From a checkpoint of a small image classifier.
Training: adamw at rate 0.0018, 14500 steps, batches of 96, held-out accuracy 90%.
Data: 49215 training examples, 28.3 epochs.
Rows from block 4, named by matrix and row number. Rows with one number belong to one attention dimension. Each number is 50 + 12 x the weight over its row's rms, rounded and kept within 0 to 99. All counts start at 0. After the name is the row's rms in percent of the matrix's.
# v: attention query, key and value (stacked) (model.blocks.4.attn.qkv.weight, 576x192, the v third), inputs 64-127
# proj: attention output (model.blocks.4.attn.proj.weight, 192x192, transposed), outputs 64-127
v.101 086:54 49 53 59 42 56 40 57 39 59 83 41 49 52 42 66 65 43 46 33 65 55 48 37 42 48 71 46 45 26 54 53 48 69 41 52 54 56 34 59 38 54 70 79 53 60 40 53 41 61 50 63 38 53 82 48 58 60 51 47 49 63 50 47
proj.101 090:48 80 35 48 56 52 52 38 45 52 52 39 53 52 39 53 50 48 42 45 43 53 43 52 54 47 38 53 58 59 46 56 63 76 31 60 56 23 55 48 52 69 43 65 45 61 47 51 73 49 57 43 55 45 21 40 54 49 47 57 51 34 44 54
v.102 134:45 76 41 53 39 52 59 56 31 62 54 40 31 42 67 60 44 65 38 26 50 64 45 37 58 50 61 43 40 55 56 78 32 78 54 50 31 54 47 47 67 53 75 47 51 58 46 26 49 64 67 29 46 48 67 45 40 58 52 58 40 55 46 49
proj.102 122:44 50 62 49 57 44 47 39 65 25 38 45 75 47 24 48 53 39 61 54 71 61 60 63 48 36 33 65 51 46 33 29 56 40 49 62 63 42 38 39 38 67 39 59 43 46 40 59 71 62 58 72 63 34 30 64 62 59 56 43 62 41 47 56
v.103 093:43 72 50 68 49 41 42 49 39 61 75 41 55 41 45 73 70 42 43 26 75 78 41 37 40 35 69 46 40 35 52 56 37 70 38 56 55 57 30 52 48 65 65 78 48 57 39 42 50 59 62 59 47 49 67 52 54 68 55 55 54 55 54 58
proj.103 098:63 63 35 48 43 50 53 43 43 52 45 39 64 51 47 53 49 43 45 59 38 56 49 53 53 45 31 54 60 47 49 53 83 70 28 56 52 24 51 45 50 70 44 71 47 59 59 55 75 48 51 38 49 45 18 35 54 49 47 65 49 27 47 62
v.104 121:50 63 53 30 34 50 58 64 35 56 56 41 35 48 66 61 44 71 43 40 51 59 51 34 56 38 64 37 42 55 50 61 51 67 50 49 28 56 47 47 50 39 74 57 52 60 55 25 42 73 58 39 29 52 69 36 43 51 62 62 40 58 54 55
proj.104 120:51 46 57 69 50 41 40 51 70 26 48 44 67 48 32 49 48 39 69 59 75 61 61 80 50 34 32 67 48 50 39 35 47 37 49 64 56 46 39 53 32 64 40 60 36 48 32 50 82 59 51 65 62 36 26 79 39 57 51 40 57 43 29 55
v.105 120:42 64 45 34 38 53 57 62 36 58 53 45 28 51 68 54 37 63 45 39 49 56 40 43 60 44 64 42 38 57 45 68 42 67 51 52 26 56 55 50 54 41 72 51 52 55 54 26 41 75 59 34 33 50 70 39 43 44 67 59 44 57 53 47
proj.105 122:50 48 61 63 51 43 40 56 72 20 48 44 70 45 29 51 45 42 66 54 72 62 65 77 50 30 31 69 45 50 37 27 49 30 51 57 58 45 38 53 33 57 41 64 32 51 37 45 80 59 54 68 59 43 31 78 46 67 51 41 57 44 34 52
v.106 100:42 61 43 72 63 33 49 40 57 39 38 46 67 39 54 55 66 51 51 50 57 66 62 49 50 43 30 46 59 59 55 50 46 48 46 51 59 48 46 37 67 71 35 40 43 44 45 58 73 26 57 54 73 39 27 55 48 61 39 53 45 40 42 54
proj.106 107:58 34 50 34 44 53 53 34 29 69 40 56 48 59 68 45 63 48 47 63 38 39 46 37 49 67 60 36 49 35 57 57 68 57 41 48 49 63 56 36 57 48 54 37 76 36 66 68 20 48 45 40 43 42 60 23 66 28 57 56 48 46 77 53
v.107 115:64 33 58 22 38 58 58 60 45 43 46 54 48 62 61 49 47 73 52 55 49 35 71 37 44 46 47 41 60 41 52 42 73 38 56 47 37 59 47 38 39 33 58 53 61 52 61 46 32 66 39 53 31 58 61 27 52 44 56 48 44 57 57 62
proj.107 120:43 48 54 71 48 47 37 54 67 51 63 45 45 50 41 46 50 40 62 58 78 52 50 77 51 45 51 53 44 62 52 48 22 34 52 59 44 57 53 68 41 56 50 43 37 50 32 44 65 55 49 50 65 36 46 78 14 42 50 46 57 52 30 49
v.108 094:41 68 55 70 63 44 37 40 48 60 65 38 63 41 40 67 73 34 48 35 63 77 45 41 41 44 54 50 50 52 55 48 44 55 39 50 64 50 32 52 50 63 55 73 44 56 45 55 61 43 62 59 58 39 48 63 55 71 45 53 56 49 54 55
proj.108 097:68 58 33 41 41 51 60 45 29 67 42 50 52 62 66 56 49 50 43 56 25 49 47 33 49 57 45 40 64 40 59 71 85 81 30 50 44 35 50 44 54 55 50 63 57 57 68 58 58 49 44 37 40 53 38 14 58 40 51 67 48 39 57 60
v.109 104:39 50 71 41 50 47 43 56 47 38 60 31 70 39 56 72 66 59 54 57 58 60 67 39 45 29 42 51 54 62 47 26 66 43 39 43 46 46 36 41 47 41 44 74 45 50 68 46 59 51 50 45 27 54 50 44 46 66 52 54 51 39 64 59
proj.109 107:79 36 43 71 32 48 52 68 40 63 39 50 40 59 81 43 34 48 65 74 30 53 57 52 49 59 38 46 59 44 68 82 58 53 45 55 29 52 50 70 46 50 55 52 56 36 58 58 71 56 39 35 34 44 40 58 11 29 50 51 42 50 34 52
v.110 121:44 68 43 49 33 42 50 56 35 57 66 42 35 45 63 66 46 62 38 34 64 67 41 40 51 38 69 41 30 44 46 72 34 77 50 53 35 59 46 50 51 55 73 61 52 57 42 28 39 71 63 49 38 50 78 41 46 55 63 61 45 65 52 48
proj.110 117:49 55 53 54 55 48 41 41 62 28 45 37 74 43 28 50 50 39 57 58 65 61 59 77 54 33 26 70 49 51 36 28 59 45 40 62 62 34 42 45 40 68 39 67 40 52 41 53 80 53 58 58 59 37 17 65 55 61 48 47 54 33 39 55
v.111 110:31 76 41 76 52 29 43 41 50 51 58 41 53 35 49 69 58 44 41 42 76 77 35 54 47 35 56 47 29 45 40 63 22 72 44 55 51 52 45 47 61 69 61 58 42 51 32 43 60 51 69 51 58 39 51 62 54 63 55 60 51 51 43 52
proj.111 109:59 45 45 35 47 53 49 35 40 46 41 42 70 46 45 49 54 45 43 57 38 54 56 54 51 47 32 56 52 39 45 34 83 60 35 52 59 38 48 29 56 62 49 66 60 45 63 65 60 43 55 43 52 42 27 35 76 55 44 60 42 25 60 58
v.112 111:41 56 43 65 66 45 49 37 64 45 25 57 57 43 46 36 44 40 54 68 41 52 43 67 57 58 32 57 52 70 43 51 40 40 52 51 57 39 65 47 66 61 29 24 43 36 48 57 71 30 53 44 77 41 18 68 49 46 41 48 51 34 40 45
proj.112 110:53 30 56 35 46 51 55 53 38 55 46 61 44 51 66 50 52 58 45 47 40 41 53 28 48 61 65 39 47 38 56 49 56 43 60 34 47 69 50 41 54 31 58 37 66 40 63 55 18 48 45 52 36 58 79 37 70 49 52 50 44 61 74 44
v.113 104:39 71 43 78 49 34 38 45 45 56 67 45 50 41 48 71 60 42 43 32 76 72 34 47 43 39 65 47 33 33 45 59 27 76 42 57 56 57 42 49 54 71 64 68 46 55 33 47 51 58 63 60 53 47 63 60 55 63 58 54 55 56 50 54
proj.113 106:57 60 39 38 48 54 52 35 41 51 46 38 68 45 41 52 53 44 38 56 38 54 49 53 53 45 34 56 53 45 44 40 83 68 30 53 58 28 52 36 54 67 47 69 53 57 62 58 66 42 56 39 52 45 22 30 70 53 45 65 46 24 56 59
v.114 093:71 36 63 28 49 70 65 56 50 56 40 56 52 62 53 43 50 65 51 50 22 28 82 36 47 63 34 49 75 56 67 40 75 33 59 41 47 46 43 40 54 27 46 41 60 56 65 49 51 41 41 39 44 55 47 31 43 51 30 44 42 45 53 59
proj.114 095:38 50 59 62 54 44 53 51 58 59 49 59 35 58 52 46 52 46 61 46 71 48 43 40 43 59 68 40 54 61 55 69 17 44 66 54 40 62 50 61 48 51 51 26 47 44 39 52 38 59 45 59 57 40 75 61 26 37 58 45 67 71 43 52
v.115 084:36 70 51 68 61 25 37 40 45 51 64 37 57 38 44 70 71 32 47 34 80 81 36 47 44 35 66 45 36 47 41 54 37 65 38 57 55 57 36 50 48 72 61 75 41 52 37 47 58 62 62 67 55 36 48 60 62 66 61 62 59 53 53 56
proj.115 091:71 50 34 42 35 52 51 48 39 52 52 41 65 52 57 57 51 47 45 61 33 53 57 55 54 44 32 50 55 41 52 48 93 66 27 50 51 32 50 46 52 57 47 73 50 60 65 52 69 48 46 35 43 51 22 31 59 49 46 67 40 27 53 60
v.116 092:72 20 54 37 51 78 56 52 60 54 39 64 46 67 44 26 37 54 55 63 22 15 61 58 50 74 40 56 72 47 63 42 67 29 61 48 54 45 60 56 49 33 37 28 58 44 62 63 44 40 32 45 51 58 46 46 48 35 36 34 44 46 54 48
proj.116 095:28 61 59 51 62 50 55 54 56 59 59 60 31 49 48 50 53 58 47 34 62 45 38 33 47 56 74 42 46 65 50 56 14 44 68 44 47 63 53 59 53 36 56 29 47 54 41 39 26 51 52 56 55 56 84 51 42 48 55 44 59 75 50 43
v.117 091:59 48 57 32 51 56 67 54 53 51 22 52 45 53 61 36 38 69 54 59 23 36 67 53 55 62 31 48 65 71 59 49 65 35 59 43 36 42 59 37 59 32 41 28 55 46 65 44 57 39 47 30 48 52 35 38 41 42 38 52 39 41 49 54
proj.117 096:45 31 68 60 51 44 47 58 61 45 45 63 43 54 55 44 51 49 67 51 68 49 55 47 42 55 62 47 48 49 53 54 20 27 70 51 44 74 43 56 43 43 53 29 50 37 40 52 34 61 44 69 53 45 77 72 35 46 57 36 60 71 48 46
v.118 122:47 41 51 71 71 46 43 37 63 48 48 51 67 47 33 43 61 28 56 58 49 54 48 54 45 58 39 56 59 49 53 40 53 37 45 51 73 43 46 50 48 60 29 51 46 40 46 74 62 27 50 61 69 44 26 69 59 58 36 41 60 36 47 49
proj.118 122:57 48 40 33 43 59 61 51 29 76 50 56 35 57 72 54 53 59 35 45 20 40 41 20 48 68 65 32 57 45 64 72 62 68 44 38 42 53 57 47 63 39 60 46 64 52 71 54 23 45 44 36 33 63 70 17 58 38 51 63 45 54 68 49
v.119 094:75 16 50 35 35 73 60 59 52 42 45 65 47 69 52 34 39 66 49 63 34 15 69 49 51 64 35 53 64 32 56 42 69 38 60 45 46 52 56 46 46 29 46 39 65 50 56 63 29 50 34 51 43 64 57 37 49 35 44 35 43 57 51 48
proj.119 098:22 61 58 56 65 51 45 45 60 59 62 50 34 45 36 43 54 50 49 38 72 45 36 54 48 54 67 48 42 69 46 49 07 40 64 52 49 61 58 58 52 49 54 28 48 49 35 44 35 49 57 51 65 43 70 64 35 49 52 43 60 65 45 43
v.120 105:72 25 63 23 41 73 62 60 50 45 50 58 52 62 51 40 45 65 55 55 36 25 73 39 45 56 40 50 68 43 62 36 78 30 55 43 48 52 47 45 41 28 44 50 59 53 65 54 36 50 34 53 35 64 54 30 50 42 44 40 44 53 58 55
proj.120 106:39 55 53 67 53 48 48 56 60 60 59 52 33 53 49 45 48 47 58 47 69 49 42 54 48 55 62 45 49 65 55 67 15 42 61 53 39 58 55 69 48 49 52 33 42 50 38 43 47 55 48 48 59 44 65 66 16 41 53 46 60 65 35 48
v.121 108:41 77 43 62 37 40 50 54 39 57 68 40 42 42 56 71 56 55 39 29 72 71 40 40 51 36 65 44 31 41 48 69 30 79 46 55 42 58 39 46 53 64 76 62 47 59 39 29 46 69 65 51 44 50 72 48 52 59 60 62 45 63 51 53
proj.121 106:53 57 50 47 51 49 44 36 55 32 43 36 74 44 32 51 54 40 52 58 57 59 58 70 52 36 25 65 52 48 37 31 69 54 35 63 61 31 44 40 45 73 40 68 47 51 47 58 76 52 58 52 58 35 15 54 60 57 48 53 52 28 46 57
v.122 086:46 64 61 58 63 39 42 42 46 53 62 36 66 40 46 64 81 38 54 31 64 75 61 32 41 42 54 44 58 59 55 43 57 47 40 51 54 51 26 44 49 62 57 74 43 57 53 53 64 50 56 58 47 35 41 45 56 71 48 58 53 46 52 63
proj.122 088:74 51 32 47 30 48 52 50 31 70 49 48 51 68 77 57 52 47 57 69 33 50 51 46 52 53 44 35 62 47 63 76 82 75 25 53 38 40 47 55 50 55 49 62 54 56 66 53 65 55 36 33 37 45 32 26 35 32 53 69 48 38 49 61
v.123 116:50 52 37 69 54 60 50 41 59 58 34 65 42 50 43 31 36 40 51 54 39 40 32 73 58 71 42 64 50 52 52 65 31 52 58 57 60 44 65 55 59 58 36 23 51 41 38 56 59 38 51 45 76 43 38 65 49 39 45 43 51 45 39 36
proj.123 119:32 55 58 24 62 55 59 46 48 47 50 58 53 42 38 51 53 59 34 29 49 43 46 26 48 53 64 49 45 49 41 34 50 46 63 36 64 54 51 33 59 35 53 41 59 52 58 48 18 45 57 58 50 62 76 33 86 65 51 50 52 58 78 41
v.124 083:39 71 57 66 64 38 34 41 39 59 70 37 59 42 39 64 67 31 53 32 69 83 31 38 42 42 65 49 43 50 45 52 44 57 39 56 59 51 35 57 43 68 60 77 42 53 40 48 55 60 64 63 52 40 49 64 61 64 59 56 62 49 54 52
proj.124 089:71 54 31 44 36 51 57 53 41 55 50 43 61 57 59 60 47 50 44 57 27 54 54 44 53 49 36 48 62 42 56 58 93 72 27 48 50 29 48 49 49 54 47 75 45 64 66 50 70 50 44 39 38 56 27 27 56 49 48 67 45 33 50 58
v.125 093:60 42 55 62 56 50 43 48 47 50 70 40 61 52 39 65 68 45 47 40 55 57 66 34 40 49 53 47 64 37 60 43 55 57 47 48 63 54 34 50 45 58 51 68 55 53 47 65 54 39 48 65 51 51 58 48 54 68 35 37 51 49 53 49
proj.125 095:49 70 34 41 54 55 58 34 31 77 46 49 41 66 55 50 56 50 40 46 34 42 36 36 48 66 53 34 61 53 59 75 60 86 32 56 46 38 56 40 59 62 51 46 59 53 60 60 50 50 50 34 52 46 43 22 55 34 51 63 56 43 56 52
v.126 104:44 35 45 52 54 43 47 42 65 37 28 66 60 50 45 32 36 43 60 80 46 36 39 81 58 53 39 61 46 63 35 35 48 33 53 50 57 45 70 54 47 47 23 28 44 38 53 62 54 42 35 55 58 51 23 64 54 34 57 49 56 41 44 39
proj.126 099:51 36 55 47 49 53 50 63 42 50 56 59 38 40 68 52 45 63 44 46 44 44 53 47 53 51 63 47 39 45 55 45 39 36 61 33 45 70 54 53 55 24 58 40 58 44 53 40 26 37 47 45 38 66 75 53 55 57 44 45 34 63 61 39
v.127 118:39 74 59 48 68 38 48 49 41 57 54 27 59 33 58 68 71 48 51 34 51 80 56 31 45 40 53 44 51 77 57 52 53 54 38 44 48 46 34 42 61 54 58 72 38 57 61 38 70 46 67 38 47 37 43 48 44 73 44 60 51 40 53 58
proj.127 119:82 35 40 58 30 43 55 56 41 53 33 56 57 69 73 53 46 42 65 72 34 54 61 39 48 54 39 44 64 29 62 79 78 63 36 55 39 47 37 51 42 58 47 61 51 44 63 64 68 61 36 54 32 45 38 41 40 32 55 55 56 46 44 61
v.128 097:45 54 45 54 84 49 48 45 49 44 37 62 50 47 42 31 37 49 37 35 32 46 42 51 56 67 49 60 41 31 44 64 41 60 56 48 57 45 82 36 51 45 51 42 50 39 45 64 50 52 60 55 60 57 39 58 63 35 54 42 48 38 55 15
proj.128 093:71 27 52 46 38 38 36 56 57 54 63 45 31 68 66 42 53 44 79 60 54 54 56 33 41 56 68 36 73 59 73 42 60 32 49 49 38 67 32 63 47 38 61 56 49 49 52 48 48 58 34 50 42 49 74 58 35 64 50 43 60 76 48 58
v.129 100:53 47 62 38 27 63 49 51 56 53 55 40 58 58 52 67 77 56 68 53 58 49 59 50 39 31 45 44 65 72 66 35 66 30 39 50 53 50 19 67 40 50 31 61 40 68 62 44 58 47 43 52 45 46 42 31 47 61 47 60 54 58 49 78
proj.129 097:35 84 35 59 55 48 45 49 42 43 48 57 62 44 48 58 41 54 23 36 48 53 39 69 63 45 35 51 24 43 24 69 28 72 42 54 59 41 70 36 56 53 51 48 49 43 35 44 55 41 62 43 58 53 44 51 53 40 47 52 29 25 38 26
v.130 094:56 62 69 53 54 65 45 49 55 42 40 56 55 59 45 55 62 67 75 45 46 35 62 43 31 47 33 56 54 64 72 51 54 33 41 52 60 51 42 61 32 43 27 47 43 54 66 40 61 51 48 64 59 47 38 53 48 35 54 55 59 52 54 39
proj.130 091:53 63 30 57 32 20 42 49 62 45 64 51 55 58 47 58 48 38 41 43 55 58 46 49 55 46 52 40 56 53 38 66 46 60 41 53 45 39 42 38 46 52 69 66 45 48 36 44 64 50 39 46 35 48 65 71 60 62 37 54 25 31 28 20
v.131 088:50 81 64 49 23 35 59 45 46 57 56 40 47 32 53 71 69 41 52 54 66 56 58 35 51 34 52 49 56 84 48 38 48 52 48 58 37 43 18 36 45 51 60 55 60 60 47 33 61 45 53 48 37 21 49 56 44 78 46 65 52 41 55 62
proj.131 083:45 35 40 59 55 53 71 59 48 46 53 44 64 37 59 59 41 42 27 60 36 68 54 59 68 49 29 54 27 25 29 47 57 57 51 31 48 48 83 39 56 55 50 59 37 45 54 56 61 50 53 45 62 59 37 37 40 39 49 57 27 30 44 61
v.132 098:33 61 34 38 71 42 53 38 41 59 51 36 45 31 46 51 64 43 18 42 42 49 41 52 78 59 61 48 49 57 37 46 48 70 49 51 59 39 56 26 55 58 47 53 58 55 42 62 42 51 59 44 43 55 38 37 61 64 49 50 38 27 57 42
proj.132 094:53 28 55 61 62 61 48 67 53 44 39 47 34 56 69 37 31 45 72 69 35 62 42 47 55 54 51 51 41 36 54 52 48 34 61 30 44 59 74 67 57 32 38 41 31 38 57 46 52 55 51 50 64 65 61 39 22 41 60 32 61 70 42 70
v.133 084:54 81 73 60 25 41 58 51 52 46 62 49 48 36 55 64 60 36 66 49 69 62 58 37 33 35 43 56 58 83 54 49 50 45 43 55 28 50 19 36 49 59 66 55 61 52 51 35 67 46 48 51 47 10 53 84 42 65 47 68 55 49 55 58
proj.133 075:50 41 45 46 35 44 70 49 40 57 58 40 69 36 65 64 48 41 18 61 42 69 66 52 62 44 33 51 32 20 37 45 57 56 34 43 56 59 72 45 54 57 64 70 56 53 48 58 59 52 46 40 62 47 49 28 43 54 53 69 25 34 54 54
v.134 115:41 60 47 32 69 61 48 39 42 56 48 44 48 49 50 61 79 69 42 40 39 41 51 46 61 56 43 44 57 70 59 48 57 53 40 55 72 44 40 34 40 44 25 48 46 57 57 50 49 51 57 54 54 58 21 26 59 52 47 56 47 31 67 38
proj.134 117:50 49 47 72 53 33 36 66 72 41 52 50 42 57 53 37 27 27 63 58 43 66 36 48 66 56 55 53 44 41 33 63 42 48 55 36 46 41 71 57 49 33 54 50 31 31 37 41 66 49 42 46 50 59 75 69 40 52 48 30 36 49 20 31
v.135 105:39 59 26 41 59 36 57 42 38 55 54 41 39 31 58 46 52 42 20 42 47 59 38 51 73 55 64 44 44 53 35 54 41 76 52 50 43 47 62 20 64 57 68 53 57 45 41 57 44 49 61 40 45 49 48 44 51 58 47 50 38 32 62 39
proj.135 102:60 21 70 53 63 66 56 63 52 57 46 44 41 48 56 36 44 44 67 68 43 53 60 42 49 57 51 62 53 38 64 34 61 34 59 36 49 56 60 71 53 39 44 44 42 50 62 55 48 52 49 51 60 60 57 40 35 47 54 33 67 73 53 77
v.136 096:50 50 49 46 34 40 59 49 52 67 62 37 46 39 58 66 53 38 39 65 70 57 49 51 66 37 65 46 60 64 38 26 58 57 52 46 48 45 27 58 62 55 58 60 51 65 43 37 46 45 40 36 34 49 52 39 47 79 41 48 41 52 49 84
proj.136 096:30 57 53 60 70 72 60 55 48 39 33 50 61 41 38 55 43 66 38 46 40 51 44 67 55 42 29 63 28 38 37 55 40 56 57 45 53 35 71 41 51 56 27 40 41 49 59 53 50 50 72 61 61 59 25 37 50 33 60 52 56 38 51 60
v.137 112:37 72 44 39 67 50 52 35 39 56 54 42 48 36 47 55 73 53 31 39 43 50 48 46 70 59 52 49 55 70 51 49 49 66 44 57 60 37 45 23 46 50 44 50 55 57 44 52 49 47 63 47 50 47 29 44 61 60 47 55 42 20 65 31
proj.137 115:56 25 49 65 51 47 47 69 62 45 47 43 40 53 67 37 27 35 63 71 34 69 44 45 59 53 49 53 40 28 46 52 49 38 56 27 42 55 78 65 57 32 51 50 29 35 53 47 60 55 45 45 61 65 73 46 25 50 54 35 48 62 29 57
v.138 098:56 53 58 74 32 29 57 56 54 51 55 61 52 41 49 49 21 25 42 61 65 57 52 44 41 46 53 55 43 36 35 49 38 62 58 54 31 54 52 48 58 54 83 47 64 39 40 46 49 48 45 43 43 41 76 78 43 66 50 47 48 55 44 54
proj.138 090:47 14 54 30 44 63 73 48 37 57 46 35 49 34 59 55 61 66 45 61 45 49 61 48 45 49 46 54 49 46 61 29 67 46 53 41 54 65 47 49 52 65 50 59 53 64 72 60 38 57 52 54 55 44 28 23 48 52 56 71 63 50 75 77
v.139 108:42 60 46 44 52 36 63 45 51 74 52 38 55 31 47 55 55 36 32 58 61 51 47 46 78 47 65 56 57 63 31 21 59 61 55 44 63 34 39 53 62 57 54 61 47 65 45 46 49 43 41 38 40 54 43 39 59 83 38 47 39 38 51 67
proj.139 107:34 46 51 66 68 68 51 65 54 31 36 49 50 52 47 54 38 70 52 48 41 58 45 66 51 38 28 54 32 39 45 62 36 49 63 43 41 42 70 43 51 49 29 41 34 46 59 47 54 59 71 67 59 65 37 44 35 35 61 44 57 50 40 62
v.140 109:39 68 46 43 63 39 65 45 52 70 47 43 57 28 42 52 60 41 30 52 55 49 45 46 81 52 60 57 57 69 33 24 58 63 52 48 67 26 43 46 54 56 49 56 48 66 46 47 50 43 50 40 44 53 33 39 65 79 40 52 42 28 53 54
proj.140 106:41 40 47 70 63 61 47 72 57 29 40 47 44 59 56 54 35 65 57 51 39 64 46 62 50 36 29 48 34 36 47 64 35 47 63 39 36 46 70 46 54 43 33 46 29 44 58 44 58 60 65 63 56 69 48 45 28 40 58 39 53 57 32 64
v.141 107:51 63 71 46 36 52 53 50 57 61 50 47 58 52 50 69 73 53 67 59 63 44 59 42 47 34 47 49 67 75 60 26 61 33 43 48 59 46 13 65 40 51 30 60 47 70 55 35 57 42 41 48 47 47 37 39 49 67 45 57 53 55 50 74
proj.141 105:31 67 33 62 55 48 47 55 53 36 43 50 60 45 45 59 40 59 25 41 42 60 37 70 62 40 31 52 24 39 25 71 31 70 47 45 52 35 73 32 55 57 47 53 37 42 48 48 61 46 63 53 55 57 41 47 53 41 52 55 33 25 30 34
v.142 096:36 59 54 52 70 39 58 40 60 69 43 43 59 29 35 47 48 35 32 58 59 44 48 55 78 57 62 60 59 57 32 20 58 57 56 48 70 22 45 57 57 60 44 53 47 64 38 60 50 45 47 47 49 56 32 43 65 77 42 41 42 32 49 58
proj.142 090:39 42 40 60 59 64 45 65 52 30 39 50 42 67 62 56 39 66 58 43 39 61 38 60 45 35 38 36 33 41 45 68 34 47 58 43 38 56 68 44 59 44 31 44 31 44 57 42 56 62 66 59 57 63 45 40 25 37 62 48 58 59 41 63
v.143 092:57 48 42 40 51 67 44 52 43 41 45 58 43 61 56 46 52 76 60 32 30 44 50 44 35 59 38 48 41 51 65 74 48 44 43 48 49 63 67 42 41 35 43 42 43 41 70 43 53 56 53 57 58 50 50 46 47 20 54 59 56 52 55 27
proj.143 089:62 55 56 53 42 25 45 46 58 52 66 50 49 50 36 42 55 30 56 54 63 45 61 37 52 57 63 55 72 60 58 43 57 53 50 58 47 41 27 51 40 45 70 57 62 51 37 52 53 45 33 50 35 47 71 75 64 70 34 37 39 53 42 32
v.144 091:63 18 37 55 20 46 52 65 54 43 63 46 39 57 58 46 37 35 52 54 58 62 46 49 41 47 59 41 46 31 42 57 51 54 62 48 26 61 57 55 58 52 78 52 54 41 49 50 42 55 43 46 39 46 83 52 38 45 52 49 47 65 37 74
proj.144 087:47 59 67 36 52 75 65 40 29 58 40 45 58 29 36 51 65 66 43 45 61 27 60 58 42 51 44 68 54 60 62 35 57 59 58 63 64 48 37 58 55 65 42 40 74 67 63 60 32 46 59 48 56 40 19 43 68 40 48 57 65 51 77 60
v.145 105:42 45 39 61 82 46 47 45 55 58 35 55 50 40 34 30 29 43 31 49 37 42 37 59 74 70 57 63 41 24 33 49 43 63 58 50 68 33 80 50 54 53 46 44 51 44 38 69 40 51 51 53 55 69 47 48 63 45 52 32 40 42 45 28
proj.145 099:56 34 52 50 53 50 38 52 54 38 43 52 30 75 65 44 47 58 84 54 48 48 45 42 36 46 62 31 65 62 72 49 49 28 55 54 34 63 34 56 48 37 33 42 43 49 53 41 48 64 46 57 42 54 54 49 30 54 61 41 75 78 55 69
v.146 097:46 66 70 49 39 38 60 48 54 63 54 43 60 38 48 73 59 40 48 62 68 49 56 43 59 32 53 54 64 67 46 22 57 49 47 54 58 33 17 62 50 55 47 63 51 68 48 40 55 41 43 48 44 42 37 45 50 84 42 56 48 46 50 78
proj.146 096:33 48 35 62 59 57 55 59 51 36 38 49 57 48 54 60 39 65 34 48 38 63 40 68 60 39 25 49 24 38 29 66 36 61 53 40 47 44 78 34 54 57 38 51 34 42 56 50 58 56 66 56 58 60 34 38 41 35 58 57 41 31 38 51
v.147 112:51 20 22 48 65 60 43 53 50 42 44 54 42 59 49 26 31 51 39 41 32 47 36 61 57 68 56 49 41 22 41 69 44 60 55 44 48 53 91 51 56 48 56 43 45 38 51 69 37 55 53 49 54 71 60 38 54 28 52 37 47 58 40 38
proj.147 110:58 55 68 42 55 53 42 40 45 52 50 57 35 58 43 40 60 53 75 46 63 29 56 38 35 53 68 48 76 72 73 39 53 36 56 68 49 54 19 61 43 43 43 34 66 57 45 45 38 49 45 54 41 44 52 63 55 56 49 37 72 75 69 54
v.148 108:48 69 63 43 34 53 51 41 46 48 64 35 51 46 51 75 86 52 63 49 61 58 59 46 45 35 43 48 62 78 64 42 58 46 42 59 46 47 17 34 42 55 40 57 53 63 54 42 59 47 55 54 51 28 33 52 50 64 50 64 52 38 59 62
proj.148 103:45 53 39 55 45 45 54 58 45 58 51 49 61 43 65 53 37 37 32 56 39 69 40 60 68 56 43 52 19 25 26 59 44 60 40 34 61 52 84 55 56 47 59 57 38 36 43 52 58 47 50 38 67 51 62 41 41 44 54 55 29 33 35 38
v.149 095:57 58 76 53 49 63 39 49 54 37 44 55 58 61 47 61 63 67 74 45 50 42 62 45 22 45 26 55 58 57 73 56 55 29 40 58 52 52 35 58 29 41 28 46 50 54 61 44 60 51 53 66 62 39 39 60 49 34 53 54 59 56 50 42
proj.149 093:52 58 28 50 27 21 45 46 56 55 60 47 53 52 54 55 49 34 38 47 53 58 41 49 58 54 59 41 49 53 34 65 47 63 39 48 52 48 49 45 49 54 73 65 48 46 38 47 59 49 37 37 41 42 68 61 60 60 43 63 27 28 33 18
v.150 098:46 52 42 58 77 41 53 49 48 53 35 65 49 44 49 26 25 46 40 45 36 49 39 53 61 66 56 55 36 30 37 66 40 60 60 47 58 47 87 43 60 48 63 40 45 38 42 55 46 51 53 46 58 61 54 61 55 34 49 43 48 42 54 24
proj.150 092:67 26 64 47 48 49 42 52 56 48 59 46 35 61 52 45 59 54 74 56 57 48 67 30 32 48 59 45 78 61 80 35 63 30 55 54 34 60 20 55 48 45 51 54 57 55 60 54 45 57 43 60 38 50 61 57 46 65 50 42 67 78 57 69
v.151 092:56 29 47 54 61 65 39 58 49 31 46 64 49 69 49 36 37 61 61 47 34 44 53 54 34 61 36 47 39 27 59 73 41 41 49 44 48 67 77 49 43 44 48 37 51 35 54 63 50 54 50 56 59 62 65 58 48 18 58 43 55 57 47 32
proj.151 091:64 56 56 35 36 36 43 37 50 64 62 50 42 53 44 42 65 40 60 49 64 36 56 37 42 62 75 48 76 68 69 42 61 45 45 63 53 53 20 57 43 50 66 51 66 59 43 51 43 46 32 46 37 37 63 62 65 65 43 50 55 59 60 39
v.152 106:65 49 70 56 28 59 44 57 51 37 54 61 51 70 58 63 56 62 79 47 54 49 64 41 16 37 34 44 51 57 73 60 50 32 41 57 40 69 32 61 37 44 46 47 50 46 63 34 58 53 47 58 51 36 59 57 35 35 53 58 61 67 53 53
proj.152 103:50 62 41 41 35 30 56 37 50 62 59 46 64 34 39 54 59 37 27 49 56 50 49 48 62 57 55 57 54 56 36 48 58 68 39 52 62 40 45 39 46 64 71 63 61 52 43 57 51 40 43 41 43 39 50 57 77 60 39 65 29 21 49 25